config.yaml
dataset: "acted Russian speech (Dusha)"
gain_aug_db: 10
hop_length: 320
input: "log_mel"
num_classes: 4
inner_norm: false
residual_init: "scaled_by_depth"
grad_clip: 3.0
steps: 17900
epochs: 88.0
lr_schedule: "linear"
final_lr_fraction: 0
weight_decay: 0.1
Rows from block 4, named by matrix and row number. Each number is 128 + 32 x the weight over its row's rms, rounded and kept within 0 to 255. All counts start at 0. Numbers have three digits each. After the name is the row's rms in percent of the matrix's.
# f: cross-patch linear (model.blocks.4.mixer.f.weight, 160x160), inputs 0-79
f.0 119:066102162048119148102105145105146114082134172134116036134106063116143147154156160152071166132101140117137149135094158109162085098132089162115172151165155109115106159156171094156173089134112179102114086140125104082116096137114144084167117135
f.1 095:105061120164125202095114105086130049174117153155139122145160132122123056120144134123111067083102105161107178178098132139153154097125144127149143104143117130090000154063124095148059123130124089071143156098072119106058136081127129143091092134
f.2 109:080103107075136084098124083091134122135119138098116191148151133093054178107157063121068105124085132119132100111204119119147161107131117154171155088159134124119130127088136097095079055110104169136080106150145147065119119125140120122078101086
f.3 103:149141161066110140176135137079118133120126146118119086136103077121137108168098077091095148044051139189121091136141115066136101130146150114108100118128099157075131129152108043111179165143114099131083166127147087128124111130124095128095113172
f.4 101:122118126116088095075172170111109144135146167132121122142076055087107116105152133071116131156102094169149061126134134134111176147136123104130160125115097188098091093139152109117099145134115155145113144142138122124085121149115041168100098178
f.5 101:109131135110128164137138119172135171136172170154106170191144134176181223181135166120085117127124174133109124149141100096162226129144125105137171111128142098150136085107148117200168093090155124118194146101149133138145184119127149163177112121
f.6 103:145183125139151144058166135141146124134110099155121138141116171086116135123149167222045097141143111117091131162142131124105089145120093165104144122133112165126153065157082072124155142100136083079122124069072121118124133143142147166131156124
f.7 106:071128148116137103111101102110099119174102061183168116155078052081070083169097095103084139132059140198178139101117096140142137145123113174091114193132101190104129122078142147106089109090101143182166101168159125133159096071110125178113114113
f.8 099:129144131183133110155158152116148109166157097131095102134116092170132063165164141163121135120131118155107133057170182135125174134194071079166175114095079149137127177105096119147122078108112071114056142165114125119089148147147184156126132149
f.9 101:162132116123141175148148138111181138161159083117061115150059102123168177165121105148183084074109174148161156137133142141187154159114087121114151187152148148147097166102076185154170136138152233136140134169116159091171144159153144152134153109
f.10 095:146143067194123116118170059110118158127209122157125116142105128123092172159082116123106117131167117131093146171132115120078125105161177102162151099126101103170125136116148133132150128139110114104068079193139122126162097078101091097139115122
f.11 093:136135104079101092145084151097119046143140089158148107132136088189096186086121115143104142144146151121142119039116081131119133109095128137124100062129205128127103127140211164136174086088182195181153125120129139167137113109083101077083135166
f.12 102:155069108137147118095192155131150140022145132138116154132113149144108156102135194137118123162084137175119123138128097168097058142124155128160197128076129185129116182140140142112151157167176163085131126182151108101142159079125155101157123129
f.13 094:138138239169123145118141165103100155102107061099136164176134177139132139172109127111089092085131141137148130181168091147163113140180098157153178130087116174127116147101206104148124136132120132160163145176126133155180175112180165102204113129
f.14 103:185119213162135174095117104142171135113157175115128096089135171183165121112105104152116157177151134144093113088136115176199159151186149135090097119128150130126165138121162136145160124125153149130108134123173137202192149160063161136175179116
f.15 091:143114131178086101084095125126174156153096179107122153100120164146094099168091195109149105082101154122130152094124150069163151118120151134196128139101140133197125155153074180119201163106116106114101110183123166130100142119124091118130185094
f.16 094:169106141136151133102098126186130143114142143119103104117159140154134087128055147144134153134099173125039076100087153166135146135145089101174161089180162157164061101168119195115160176112111060065072138147129181113146134090096133109173176103
f.17 103:137158087197117108192148204130118142135167057113156081183106164158150094172112109109149139128140119105147142197168145110084114123174146112071198159139143147113117107070141153137077150113140122174092153103133080150144157112181118162172110133
f.18 111:162183172167130150112131182120111117123127175039077151146163075144165081123164112107178077140090132130118145125093094150106130124196075093171125061159183064118119084079131111136132154193115141171092083161143148157153125081129110078140143128
f.19 093:113178154125173169101116106134126150149164094130092109122113135099089171174066051101070119056126131121166098140155156085114148107134182112142130138085123116140108105145161070113093133153127125146120113143116135193147140079137082109147116165
f.20 110:053129085092071090099092128124132118107102124173102059048139122088128131145090170150093143052080089128147136105095136084135078122088108176135168072118099089132065079114081128087112066155119145134113088114123159114091120136073151102091075065
f.21 099:144130117145157107133110166181110173142136093140106125094126145129147108211121100104055139132091200094163195116153168143155135186147166193204091133113111125063160135148094188154145157122137129094126133160107117116156161141148128152129160122
f.22 094:141169163064135110173103095117061147134161058125159130158164142140086218170107129121106109095124105130112112170181143133178168144068124171113192123140150093146109138099196146102107126139072143098142188164155108094133176130155095102169162167
f.23 102:151053144056151078129115129133094159192112091148174136108141130134123011096109123133152129058120106136176117165121132160121158115081106169152095158135179155182119101125136166136125082141121203109165130122147162134130142080103138120127085137
f.24 104:116124154113138192086104139105112116090118152135144152125133117163106109021073136147102171160122107092133109149098141131085128106137137142129098149089153106081074080103117143106085084120098183094149082121122104135105142091161047111040101181
f.25 093:197126126053130114126157130143112140173092180120158130165157119138173157143121140198131114122148129148078046133179136088099104153132124124110213096201204109196164122112113110132138153141134100187103172111208102152141126136101092143096108155
f.26 106:055110083100094108111134141113116111159086090136153103139095168092133156135128000129162129125133115114108112101094103163175092087119093098152117101097143161135095125132149134126119153151078170083130161143149118121103133086109132082157143170
f.27 108:116176150078132187143156152084144139130159115135171101108161122121156167125134126095118123086157125109151150123090125203186184161102146107111134208129150175156091126133142184117125152110158127087080140195160148116115157119120143136145193073
f.28 106:123091117099144100063086138099117094118087120114099115095119091164134136122121151088098160179112130145150124139162105135172176136142058106114137122103080151106081108108089111172126123095141098154173108173119132101101144143131137100101148183
f.29 117:112200126161150068116119182119061138120143122136150100163086123104106109097132085102084079082132149090138097109124090090095137110143144148148152106112135129177131125112160157134099161092167135138107096151129138113138146090190157120168093088
f.30 094:139106155091119138093165100098120074093105134140118136125126180122114107130158116125126130063140120120143138145130160218124126116157149125149179118127147142164119174114151079140094205120143188068127158165147079160125166180103105103152133153
f.31 096:132100075180137051107080152135120124065077170155104102103107173146164204184163133080136096067105146171162145123134154106163188164070200079116196123146115122197125142130133142137144133151170119130124146149099152117111108079117119172158142110
f.32 096:133095115106129145106136099161141175174123138193131144178157117094123182200105136136110117100091098130081198050123108112080132149163090175116122103145120157111122142091178138130176168146213140180157164122159143117076187123144129073096143136
f.33 092:168163145132122134164195135186165093097137150108158109129113117108149151125141108193124098169142043092166173113099115162119127117078109100139122106171092133121127191163147130155150176086083159099114111050153083187166109145160139103081069108
f.34 079:149158120216121150158167137143087184155131124094096158155099117116125196198134122152106112138108152085138152152161180138119168176110131063138186170098163145151127124164130151140122087107059141131142122110119138125167136100187105105220130128
f.35 100:124087092133112115078115137149166103090081155099142132132076129109094134140170155099157126108157106105138136127143179123087183104122090111082102118189166156100140128195137107125077123166120201073153126125097134126123099126152132105140116137
f.36 117:141121142124131157115111158180143092143116189099133107146130151158120132201155104173129144086150131068066132124160123072128159090129109115159174114135125171086098095143097077088108124104158122090075054139090109153099113141087087157117152139
f.37 090:206118150122159103120168146070070093181152109168150199153173137145096187101114123156171106093122140061174101116197173150157158200119126111159139114139132149135142134092113065124112094113175126154148185121168129085138152120173150109133116109
f.38 104:120147128125086123082107182113185096163159096155136133131053123127050133102060115191140201151147177171166177167151096112109119156115087114071125116137112161123112133122115158106150119137129134136152094150140120121135138067135189131120096144
f.39 106:129093165117162131107142179112117129149089148149079136103104183081091131109098142114106128098081097072155119153098071059143177149101152110113161105078152167210111094166172122052109199111176118139144115079166142104137122130114159162130158120
f.40 110:079206079129064078146123118083102099087126115119050124103110124077115142115088133119087140113140120064132156143127142117076110099154144142126158055139106129164124123148141126093150145149116130171097165058155076128077149136180105150157157152
f.41 095:073117104108096055124132148088106149132125174104176096183116180124086169119171113101125102095149129108112141105166123088060094147134086141117165127121095106147152071070106082058145149149054156156108054116141065136204103138111162134199147149
f.42 102:150136080166126113149205141138074118103147129069188158108187117135094145142128136117193079143134100143186108129181151142055112106119087135143155098135129129137184134101098124143116082106150132092143131193100154143159081167214153127137116157
f.43 105:155148112139133092187138137103162106139107131109134195139107137082109093140135131131108133109127161145149119139101210087161117147088093114184076147119140139135184106162154078169164098087081092086063132095155086165137080156122173172159091137
f.44 105:085152070106073164085178165162097117155134145136134090099178146164095144077117226153147128198118110115110064086081131181169137157086000164152097123138089108136133131096114103108132074105148129129143129100120175148176127127100135148113157137
f.45 098:174120127175152040131104201121141071184160138100107113117158142174100103153116149186168161146125121167168165167161139112135117094138133026149092114137083120126181086133068102164145049203164121156149143114188098170081117086172126134150140136
f.46 101:141163093093201160138124059142185085086161156102071115197125050098103133146134060118122091150145146133154102132134122099178165128144019178096105171109097124121093103161147142168138176196124114156130107094172165141121178152103174119139153145
f.47 090:097159132166136094099171153135109178103166119156131092122114121099096122091115095092132147151114105088183100138109147197099111118048126164133124134087103152156103130133105107095157142121119150141144083115074129190101155171169133113094144115
f.48 086:121096127103098116147159126140133128020115128166198095114125174079157137166109164106196144138166178147097131149110134099151120088110087151128161120114149152118145142145103143095141153161090129145166102100144153102125110102129078066119156076
f.49 097:113170185162127124111128120129128149137126135141183167161094045176132156087103088092141076128222165138153148123084146196110143164095126082099114130152094149121126093138134166161130104164169110134097140129089102099136187157139156139123126155
f.50 098:111164137164135165234113160079096156169151130102202182098145125159140142095053104157112101089116114117136128121122145088140143108111166096118165145110106081078172112161137101118094124149032155124130149151155143165145103134157137112159099153
f.51 087:140146153134111122138102163149157163130133166107058077134132106133173215114190177154135178142110111124156122111101150183155147116136191151111137144100145049166120100092124154184108140139103085120106109092119133130099138130171139132138135148
f.52 099:124153103176054092173127181143149136095083108102084124152067109177156181116134090128098133139085132157111114132096191118134102125135091131112146112141131131132146128113116111162065096119123114109069055075138095068166112126073136142102117115
f.53 102:173124162095095120171173140126116142108133076129133156111064040072112136142097107148074121072074119176128095094075144074141144139117113086129130141095081120103104154122130155115117114095167124110161107131153104140107149089080144103172087118
f.54 111:121131120096115120095150139137101118107151145088141137165165153112132175105167161149132121179113194160130173112144167192208164141104128115081117142143157156127081076186191119162097183082155095177133160148133077124126142187157177164122218165
f.55 112:114102102078104121081157081092094073091105163108120113115128068122089076140097100124165109129147147152128180041142136138170045114108042083148118163131080120031116170106162148120173149126054124116098155123159120104109106129079158112128070069
f.56 103:152149120128078057117124110122151143083131164121101118179122131092122178164193113146174165071171115125164175088118126139150114100068115142139147186112133150129109105173160133142172156147090134110166086170186134098070151140109128178188154108
f.57 092:138187128159120184142121163165102092076144108122133166077081172195112128162096120145101052075150171192151100076160134110149137092194136131126125168106131154087122113082114160131194126089093174132108092163112208109123083113195151074147123099
f.58 088:126102108090101193110102078083150127132101097111167155200096112133089163114165140090186160134094061121084162091136144138127145116090092124164129150144163141123140098145132136093110149113131149115114078090086067176118190143125128110184143167
f.59 102:154082137107115097115125117170092170096105154133098094156144205101143124133158098165101150104099149115180124112075107110112124123145109080155124097075107110123121170161084141141170150135107165146110154120090123128139118145095127059143099143
f.60 108:170137141083151067161133102132141179136066155129146116115164156083107109161153150109111086144106111090139139129085123129140144052094130119175112127113181082105051163170144147097140141107117216153161161189180142079096143145087119115164113142
f.61 092:149119088117102108081141169149094125128137149129095060157121080160164086117161126135167138139146145124123151118061146109144107113120114113152157144059112133169159119154149120139151078068095082168116182108194123140205121137125150116139173119
f.62 097:121132074191046092062042159108120105124127126168145125096100222223126112133123119136097124135104094056128125084098132096129150134145132149100172069174126103137136135139087108132129092128109134140131122083151120132133129097104101102153150089
f.63 100:120131076076069148157156166043115074102119085084172076132108164160112078165110153162087148120115104136103136068138118133140102105133150117104114098133111161160123137126112108202150113119150043112103137099134142116046162087127130116123119153
f.64 104:103122132138118088107205117126091108106150139119130128182085142114188115198098078149130173140066160142107099162141109107101121086114151091122118124072164106085186122109101088137143161125091150126073140167234106107104144134125164076132127126
f.65 105:105176168090061161140126088086157111113118085171113081077119189121139145123117157165094132139116100151096142045082094138156103107098129144136113160154166171155080169158143079135127165182153156163041183120104150123126111141101121130128163164
f.66 101:140051104115127113112105071126166154054103125132108116083145162118128151137132111173147113153136177121072132187180058175145061128124135106153164130132167140137148125167142104078136151177155140217111135167141134131094111159137090192182152112
f.67 094:169147147169098134060159087098142069110076188134162092137079113105134087086115120089138130148110104074155123142081143144102107110076194099079140157121125119136113129105076114190149122109160121076148089147129140085103121092079086144098145141
f.68 105:138128130148132127140111170132126102118102079140162131129110155107098057179089045152113137088095170128102135086156118099123160120137144088123147115126127086146118107127116108142140124146139097072140117109054088148111145100164151164115100065
f.69 095:162113070136147159130126085132083152139073116161143147150091118140114099074163112121176163133111100129087158138075087126169135115145094203155082112093211094136122128117142181084137119197131127151159137126184175135139125116148157141174117156
f.70 094:121137190105172122153126067088107112150180128046145128052156141169082107157131079123153124139138162141099178126164140149114189169162150144173100174114170106052152077063143111141138118134118091141086144142110110114164119098082157103214106160
f.71 093:153117066146073132151144109099072103169130126114103128137091093120109111125168135162138143121075107144193122059109069103093080144118175090144130167129125103101116124125148132155114138100100109115170119197102113125101126144155130106076062151
f.72 092:150179114131098158117102146116164113116091125182135111165178116124144149134160202118133158078184079128157115138155129114094096203179129211143142169174115062086140093157146132176122091145156149113168127162065091094156167127180087107130139097
f.73 108:086126113138145135087142162110172124116131088125126130102090150102117095154182121134139145133175103110204158142167143150163133088121081118093144175076150161112092115143120131187161126124123123156160109157096136190155163025124180098150108207
f.74 095:092140102140150109135111131118137083142168084165130122129150089094086117114199130161173166146136104058106094096144118136134060100115134109154084129112089160175132103145092132099096135159092183135127140147155144081122119146033120082142127198
f.75 113:152074151095074149110141162124105154118102116082105101137143122094125147177140129187164129116138171154126171047113159109129100063121106077152138108102078124125094118170110113094187186140089134119077150093200123084117132090080098070147121139
f.76 105:080140141133133141126149164186072081120074102069078150050137114157145121165110139134154151122178140138170120194060093133091132097193125102093088115118152084105145167116149126089144194091115140156098165067191115165145084155090144092102083056
f.77 109:095106119126139095086164106128085105108131139078106124121094083091151112080105101132102141067122138143105086154060183116138092092146154141092129082117139172076090122048096167156099165131152153050149074130124127135100051151108120099154106108
f.78 095:157111122085192171069138092141097161093057135112153157121105103135192126235195153141108114126123120121148123142174107130070114141106106163104136161124110117109177207113064094135096152057089114105110169089144106105151145135116102141090100126
f.79 108:108116129049134158126104066073147133150054141120131141139122125128141105055124161090151079127105090113116138147054143125149117140105170157143120183144170156162052125134142099108110095139085168096168142090114208094149122144153143158117124083
f.80 095:050097159194109118131151131148068126095148156100086110153110097177185073089142095134150096161134110106118099112115087146117093106199117117125133153079136164131145169144099169144166115103139141158124168121142141172140088124089151124097171138
f.81 103:111162185139084088173136095176110099081126112120145111103079141080150146185072102110131134083091110108108086155168151113186124106102129096075162125147097152118146101092124103128132163128111111096086129077128100094212119084179131162207131147
f.82 096:113113126092137113068127124090131094219091125118085139140164169103149110091120152146149075096101141165137155088118100111146095081151159108179158062099134084187116156147111152142161174109162172170071128193093109101144153114093134128121108154
f.83 106:169192110117112156167195154156069127083115100095113122166075120146171088111130155115097111130165145149102099127108127132171111102089124104188171124171195126147140163110144106152115157075112093181153177147142107077163160148082146146113136098
f.84 094:161125069142197130138172118121058098127143142112120191117161151110100123159146180083088131129129089120165140078174149134110124180156130126088114105163122132119115185139083127189125116114149118075169178168091087146143173172171100097104097105
f.85 103:085170148151088116115120152093127165128128097118070114092066113162183124098116084161164133163079154166199079158092145143145146142127145142147148128102159200165032158095137163143136153128169130115108134154118080145142160140128148146168132124
f.86 092:195102200138076066103116167147117140168108157157132113126087161098156145099172097113155115170137121111159167165107182162092162131200060154100114117107174141113179165112186105139109179165085126143163170157202135074117090131113169092136152150
f.87 095:123099120116133127099157139147135105138119155134130148170122174066105111091129176088138067079146095102143123113173129147113138112118140124134135122114104092174111152141193117179137143106122129096163112142107112145125131077161156168105140162
f.88 099:150132158090124123155147104188123128131080174187113112081159184082121119142108078140092149125120122170092122097162117080144178146115105062140182100141098159149164158197124101125158119082107090123065059135113099144136124110123133104086140167
f.89 106:161153084125081151085143108172155136169121081152107137158107070149116122115133133117138142112148080116123134130183151169111203132122121132098146122176132114143057100133127110178166077134173135116186058112069091180121118103181148142097169196
f.90 094:125053102158172086106172113139181182080088205119056139077161126122073124142119144162079168140144105125160108139186149127112101100145094122085081186134141093096152163175101168114113142138112100187091115171196123117138116142171115142118153132
f.91 111:140120081176127029149152116088154113093149154139120201129163120141088158104146145102135158140156090099110113163132122122165143157123094084103190123125101103109175135091124131101122175112090088138097061121151141095165112144088094095069175226
f.92 102:166138099135127149171093113127159127114096159160179126120065177176195151189137110211095128103108127097084150124137116108179143116117160132139117136148131125060100137143153098058176203132171132137146181146129111115099100097131149132120124067
f.93 104:114136146110201166142132158148104148228135164093165158107116143179164044136129068170147088127097112093157067155155138117105130189163120184174146119082148115131085083087081112161151123157075121199138081123181165171190155169139128147107141173
f.94 110:087095076151066144158113117127143157103148150162147061129135166114121176197168110155123151124168169131119120147166118119179092140121137122225086103129155129126094130155056140120123151104185132111121170192144071115141105143110167168121120126
f.95 089:087133118162129091166097153150095053143095130070113155142125137151084114095078111119066142134149160105117134154158101102086136142125119103151129099136147194109112143178142122164090115189156072096101145161133098135089110087133101113169125100
f.96 103:124091118099126149080110069145124099124075123158127070140112140159155126124145093054132127052079158138154216107059091098146190126125102171109130113098124128149092109101121131091093134126135129090121096157132130136104124116090111192086162125
f.97 087:117148155150151096152094153080155067099094112095179161147090115163159150165066140133103158162156176114189165113126140174155159167138120135134089169104076131096141121137131185139175189116107151066194149150135159147134134143068105123145188208
f.98 093:150093144096129130116141109077080152131096174152105098134135151150080111091153149113116144118077123085154119183136145130164154121090092113159140096118167188137092175150168157139147193138116143105084122189115156105090100098144170106121095152
f.99 102:148099102179142097151138121189142069112126121167102097135169114130094135109146145112117131142184072121161141095100086106174104147165083124133084125214111140181119127050150129190164126125081118102117130136100215084142116128026078142129115134
f.100 093:110117129117079165145186101100183096106101143153137158120118142126154089102106140137081146120087054121100109109070119125149115129109154132167142156077153131161132134117108148156099104085154123123142094081086120075174113135158123151142123123
f.101 103:092139150134123143122067120124142098140123123070142102099095185175118132125162190147199107132192137079163143097172119090130173160162152127108161171094085121078097138152118143146125150093120119151171109226123091140196163103147152198126134136
f.102 103:149140114117126158079181131157127103092145102079145106094092073074145114118159144091151135188116128095128109183113119161157125159101185153103139143063166108153125150138139073125114156126170156169124149149161134094087121166120139116139165172
f.103 102:152138118106119120144140144105096107109107138135097200117141156090118123112127154088086137152119145074046057119131085099172120116126136110141107074066106078166065123124215168150179157109093097108139108132132121081139161148109121068117117057
f.104 098:110127151154159051149132075123137130120170125121086126113153164132128128116121138102121108129122159118152119107097053089142143134093168097168122162078154155151223157100118119120075043162108098144149091174166123164154109099159113151136176166
f.105 100:119140123112071175165105184112084170090102202146138103144124161143173197208129154093057212111173109065175169117121165123215140066085117090131151167124046112106104174121183146145091115110141117164153097130095117075109143128125106198129148154
f.106 097:131116079101117187125136073154095143115086134124059084133119090151141112068117160068069093096132172139135119136109116132139067106095138131137118173096107070129170144126118118103048064131094134149146165141096127110137155178166132134078149064
f.107 085:126154187233093138166073158131159190153143131076082136095152136093097151152102163168141170110110164142119114205117114115170082105145129127205143097175196098108094156092110145142113120128117111147070111159184122135141108139091109114101155157
f.108 101:080102152137143112118142096109108149086147125152064145180150154153166132112151153083062082189110139157092215123063085159146128131110157106171166131146141122141052150096187129191091142065137082152131164183128109129096165164073158162157163177
f.109 109:174168158169086174153158112164122145135154150101140130104167069107160142113141097165169172082149134141100152130093153090182096165175168099188071078189146147115173159188131101113144101117124116110068083143145119148097083103100111128115142137
f.110 102:121149116191171156110127131176078152134142093132147150111204100156172082093098122184083070152100116109110132147147147127054152124168121142175115160160190161114116111091107112103091099135131144113103067171151112155107127152137126109120170101
f.111 099:149175184168214119165094165119124126098187157083074184128173133154095132163114159091108135109094132081108152149137141133123085118148119148151154128080159112141146064121094096122081126119120082157139123187163146138102099196145086104164162107
f.112 104:148142062106160137022080132110169165119126137142074092075106096196116146152149125130115115101096132087135051103134130100124118106199139134137191164107154098105064128111069138151131087168136102112121127193133141134129114135084149105156133160
f.113 098:153128112085089108124182174154080106095089138133084109162128092142155143112120160088122100177104142166155131106133112157153090100137148125123138142086158148177121124116122111074106095082151167124141171141130101111139113176124123122086119133
f.114 092:128150149123154161115165155123164149158130146099107155130133121176156145151119131111135152157183105140154095114097113187153153121161117107076207111129071120123143099098081158131190165094164122128122144182093109137132167176086121125153140176
f.115 097:146171110141133155051127153105126118144161055113145146164078149115119155156152090118103067082177101120146151139159128133145078106153118121116148101158134082141126129123109090169121184125113071167088159170136047084085147143191118068143072135
f.116 091:124082103114133134074168119103117134220110171117147191161149163128118144126098177156127109167119168103135106124147139148113116116150136109136091082125160127133107114162155149114124165148056128115119134124158136128141107142102135135161047102
f.117 102:086131134125091100053086082099115071135113082117137114151111123098079119127158138149064097113135110112083129088110125127109105124191119108103111089139114099094153153123130114184149107088043147165140187069187112070147124098096179097102148119
f.118 096:111152124124178137101130049115163096157105098099134160075083081114151201096147110092123077168092129140168148114145067117135168096135150084124098082123143085143100052184101149164135143109133116121131131223115179172114157115108156136101063144
f.119 102:107132105116193081119084166122101146129149104068077117134124111127131079134117109117060190124097130158127172105128142116109178150103084157051082115130095087090101105098184083145110122073099200083126148114121104161172072112164093139137117143
f.120 102:130103115115106088085135115103147136119135154070114096113083123132051110102162125094132148101131060134111134155082198152124139100051180129118104157090059124062138159181122183090129133116159123122113155214181144096137135083132140117134178174
f.121 091:116124154112134102079111136156111097102072159150127158121101185181187132074093099154134104136147160095165113160152105126099139150109118151094109139044117104114086196114094169085092133141135167096170168140155187156195182137186141143177080117
f.122 085:197128163076159123097101152124118082119139176200133113165141103124118169069143146100120163172089152094140143133125122140146097097057142105147139152077159150152130164109187177165144171163108135114159144143079125125059108122141148142131151092
f.123 092:128124121118122149130120171114143158151114208142100136123119140189176041136148175120149087148132146095130097123116128168192084134199149147162184110109156067168140101090093165089160097164150108230103128171101197167126190121096130144114121148
f.124 106:135153096131156108162085125125119123104122120160118119178132139107137153105123077090087142116112077093142064146113071221137140111096172129136095182140179151149136132106121090125095183150171090101119120099080127073099139111126091133164136149
f.125 094:076138083112137104117165159105117139156101087151142126139142074089107144118195132077098065187133124161126094094127137168099134150136142134130152129103168115129140153122122127145139098145146157096133157166087156107112142123173112165146062136
f.126 103:126112073113125099100165088082163119137123067094125120131119138139126103105142161166142149221122164165175136104152195141089132116100140135122117140115115145107177224144115099164174150170133154157133115158105183115132097119128144163114133083
f.127 100:157135077151106170079118169185160114145110108142117140092171137136152056155142172126154153160116194126158151236090157114113172115147147169078151126132149120129082116100097091163181139143153150064142132137119128137142135127131123113104233125
f.128 103:121118125162112143093184152163146129144138098114135146115125084155135127164121208106158153118194094151084140165190156155111144125067111085111097172094104162131079124151098143127118080116124154114175091178142131173088143123088109175162175136
f.129 089:086096141112190153099105094138224136130075128121093131137079128094124091139137094153089089201083157143158139138098119129139095141129157101117200103139128059159092115150162117132070106115210141065134166116154214203167089117127150170095119099
f.130 109:116075124155165125110060082108099095111127225156134076122144143115150106111135111094096189187081122048118137119107128148130098072155161100147119079136093090136115158082101129141174147177128145077117128113084141155129076122186167132138080111
f.131 092:215117133141161072160108101185170161172195089168181151181153112138105192194123103143109132067112108077105122088117127124130179165059132138141143158140164163092149152146146084156144125136089117122127122170143163128100100095120087080171131138
f.132 096:130086102088114133068098123102122128140108189182127143086118129141158086147134110111098140116076067104110100072087082089164110097083147112084088063094105181105134096150174163158179155112100134078180132141119137057124127131081160158134127155
f.133 093:140105164177100076130129096129169186146121139118185122132097162124163144168071132139080041142106128090160140093177168122172156148053088089122083120155181144124151212158073111086150092161105140156151174137143105119147127136113151135143153112
f.134 100:137090174155160109108139130148111175083121145119136109145063138116155151158146103114149085105096153127155128126116100135140182119117204181187134166136142152184117154110102132127165051125086130120091091127113158105167101117129115183134183127
f.135 094:148157111142062151133159162186120118139139151151139145145068073095192125152133143143103131095152142151097076126140161097095136179164145046094169128152114137133144147141158165138099162103129099184156108135101129148137105123122078109087111139
f.136 103:102138083125095108163147148125107108151073142108081092112122177190143146108183130095127163088107135154098088195090054102144150168137126103085164087099144034160129137105141157085152149118127118120124090091141112118090112102065112083126125123
f.137 104:100156142119112139115106106048137096048115134140094139154088116119166202089126142105095146163126110116135163070172157149095126115180130136168139132114118107119126115126177159090130168075128187158197187177157134117154155148088098165171149119
f.138 093:083118115072108109105143128090141097132126166089096103135076190114123170071148140165119065134159141141127112102114158107148076080108128099162116105153149175172112118170149175126119131152116136165110141157029161157126133109138143111213122190
f.139 086:174141117121084164085142123201158112129124149207165128106107187148133166145154138114136154091134165146142058114143073088150102129138119180084101113137123088114151116158074104139135150149227085094161171126150194145142159093145129109128119166
f.140 097:079141062173115134137120113084090127132132127143156122135173124157155076084115099107124144094118106119080133097117129084163154158117186150104108107134173179143139144140182128122117141096134129129069146099140104097122123121164115069195150110
f.141 090:122070150161136072115094141164137147178108140188177125055118141151159137075082109068123156152151149127134143122105164074190103085117135148144081167118119130133182164143161195123150182133167143121144135168127186153113151129125165157142100129
f.142 105:123165194165173171167125175124158105163169085116140059097141060147145143157093141087144140127131166131115061159135040100161095142124160109114074084154157083176182129095116101197127167147113117112092190170151163143152115139123115122134154135
f.143 103:155110128172113135155109178113116169135136200117103108125096233152152147081121126114115195128106166129125140099123188166129148208088174147125117095122105117131100078109100172083138108083156159078121055119170167119127143159143130133098142120
f.144 111:083130127080146133143113193161121131120139147121111164145073183128131125159059150156209134139178129160158182169135162128180156112147137123105180153160145124152134109128093169189123115089121116108170105138121128102140145113053154131165092182
f.145 100:129149134110161142126161146128097092097116146081089112143073107089106126150146168139159147105107198156135112168123164098152120092179141075134197150083122209118113122177168170126108158184170112141138121170155109114135177145120123126091070168
f.146 099:173059105077075108125145119159144103153121119149174100104095139127092100084118087178087131146153101111144145096117086104116153107090128164169117125132118129114092136204102169156136119154117187100146181142114144103134107122165123075160139100
f.147 096:147089100120171136057156118121157098175156141153137082123162105121158132152111077090146137109130143130131189110149137061121110172133106082106104092128146168113124122133159164126141133128107092114074132124174128124104163079086151139094095095
f.148 102:080128174131103110066164100120076114184147128117085126145116101057117108188187103138079162184093054189062044125088138121085104108106100100151147129137106103139144128085137121135122148113121111200145150126181094138148155110118079083112161144
f.149 100:120142114188146145108182115122079150124136077130104080148118080149135026086192106109132120135151131098130177095090132122074135108148161088135151059118176104124130120123088128137050099091119156163108139168172076155110130165146116154108135109
f.150 096:171112179159086138068087177116129126133113120105125158094148101107158110205125147082140137123070150097133143166146184099101135139160111142136142105117100155104186155067112117148113093110137146130197124122116123120149115107145115137116138206
f.151 105:109111195134077069121075131146125142171113157176142179149089181208136118117103078125062107137110104142145113115093141147104126102097121103066112097107145090148122132104106114170151131111183110113151120165147178163131140073108104132132109177
f.152 104:144131096141145118143123092072151131176111153165131076168137163146157106094145078099074093181092136134135155073126095136125106122068184141161108077113168115164118124139089148216218139181121080130159093169117173071134114088142171113129112180
f.153 100:097121215161128085069083159142160132130109102177141155131092152135136112074154093142108148128110135125096127137095177172130100098104142146164135152054169177096137102129151150187124137157125157123139125173146160110142116101111155168120118165
f.154 102:128135124084176186133141094171080181132135073076051156156131106126141153178125141129129115129147108113101099170168121122080094161127126067086133135121098138101105077059117108143118102136137145083099101144132129161097097152135122132123135157
f.155 104:071178121130141133045097129109114141130157139092115152137036140121171127128123097091138073118134043113097108090112100184167145146118129113098112127166127113156102140180130137128171155098183132126108128105121047142088163132160086166117153104
f.156 102:121132178128138109110140087189094108108131115143132112120104168163164115068139114104111179130137126152092151175100148168117163148124104147119081139115127068169086071122090113128168139173136139059131138153095153121180059113153106151166174145
f.157 101:129156120126113131105110092146131159135135100120090116182111149188162152133139102194147174116154147155112128115159157125232163086162134141103151140040187169140152098103132168152150113133128135183140159186138172158156101120145135105068151089
f.158 111:110111121085148122104183111125158108123077145126170130127074133079138090014122095104135083128116059119146068078137121100170114146082155134152125123162155139194135174110119141167088139159187142076141134121144116135110156162127113096090147143
f.159 116:129090084158078088089213129129154096149086133141092104118100056119060127176116055099167106130144161130118157117140118097123148158156070101125124149143128144107157156109072133133184127088113099105099161138129171118128140104070140083145108096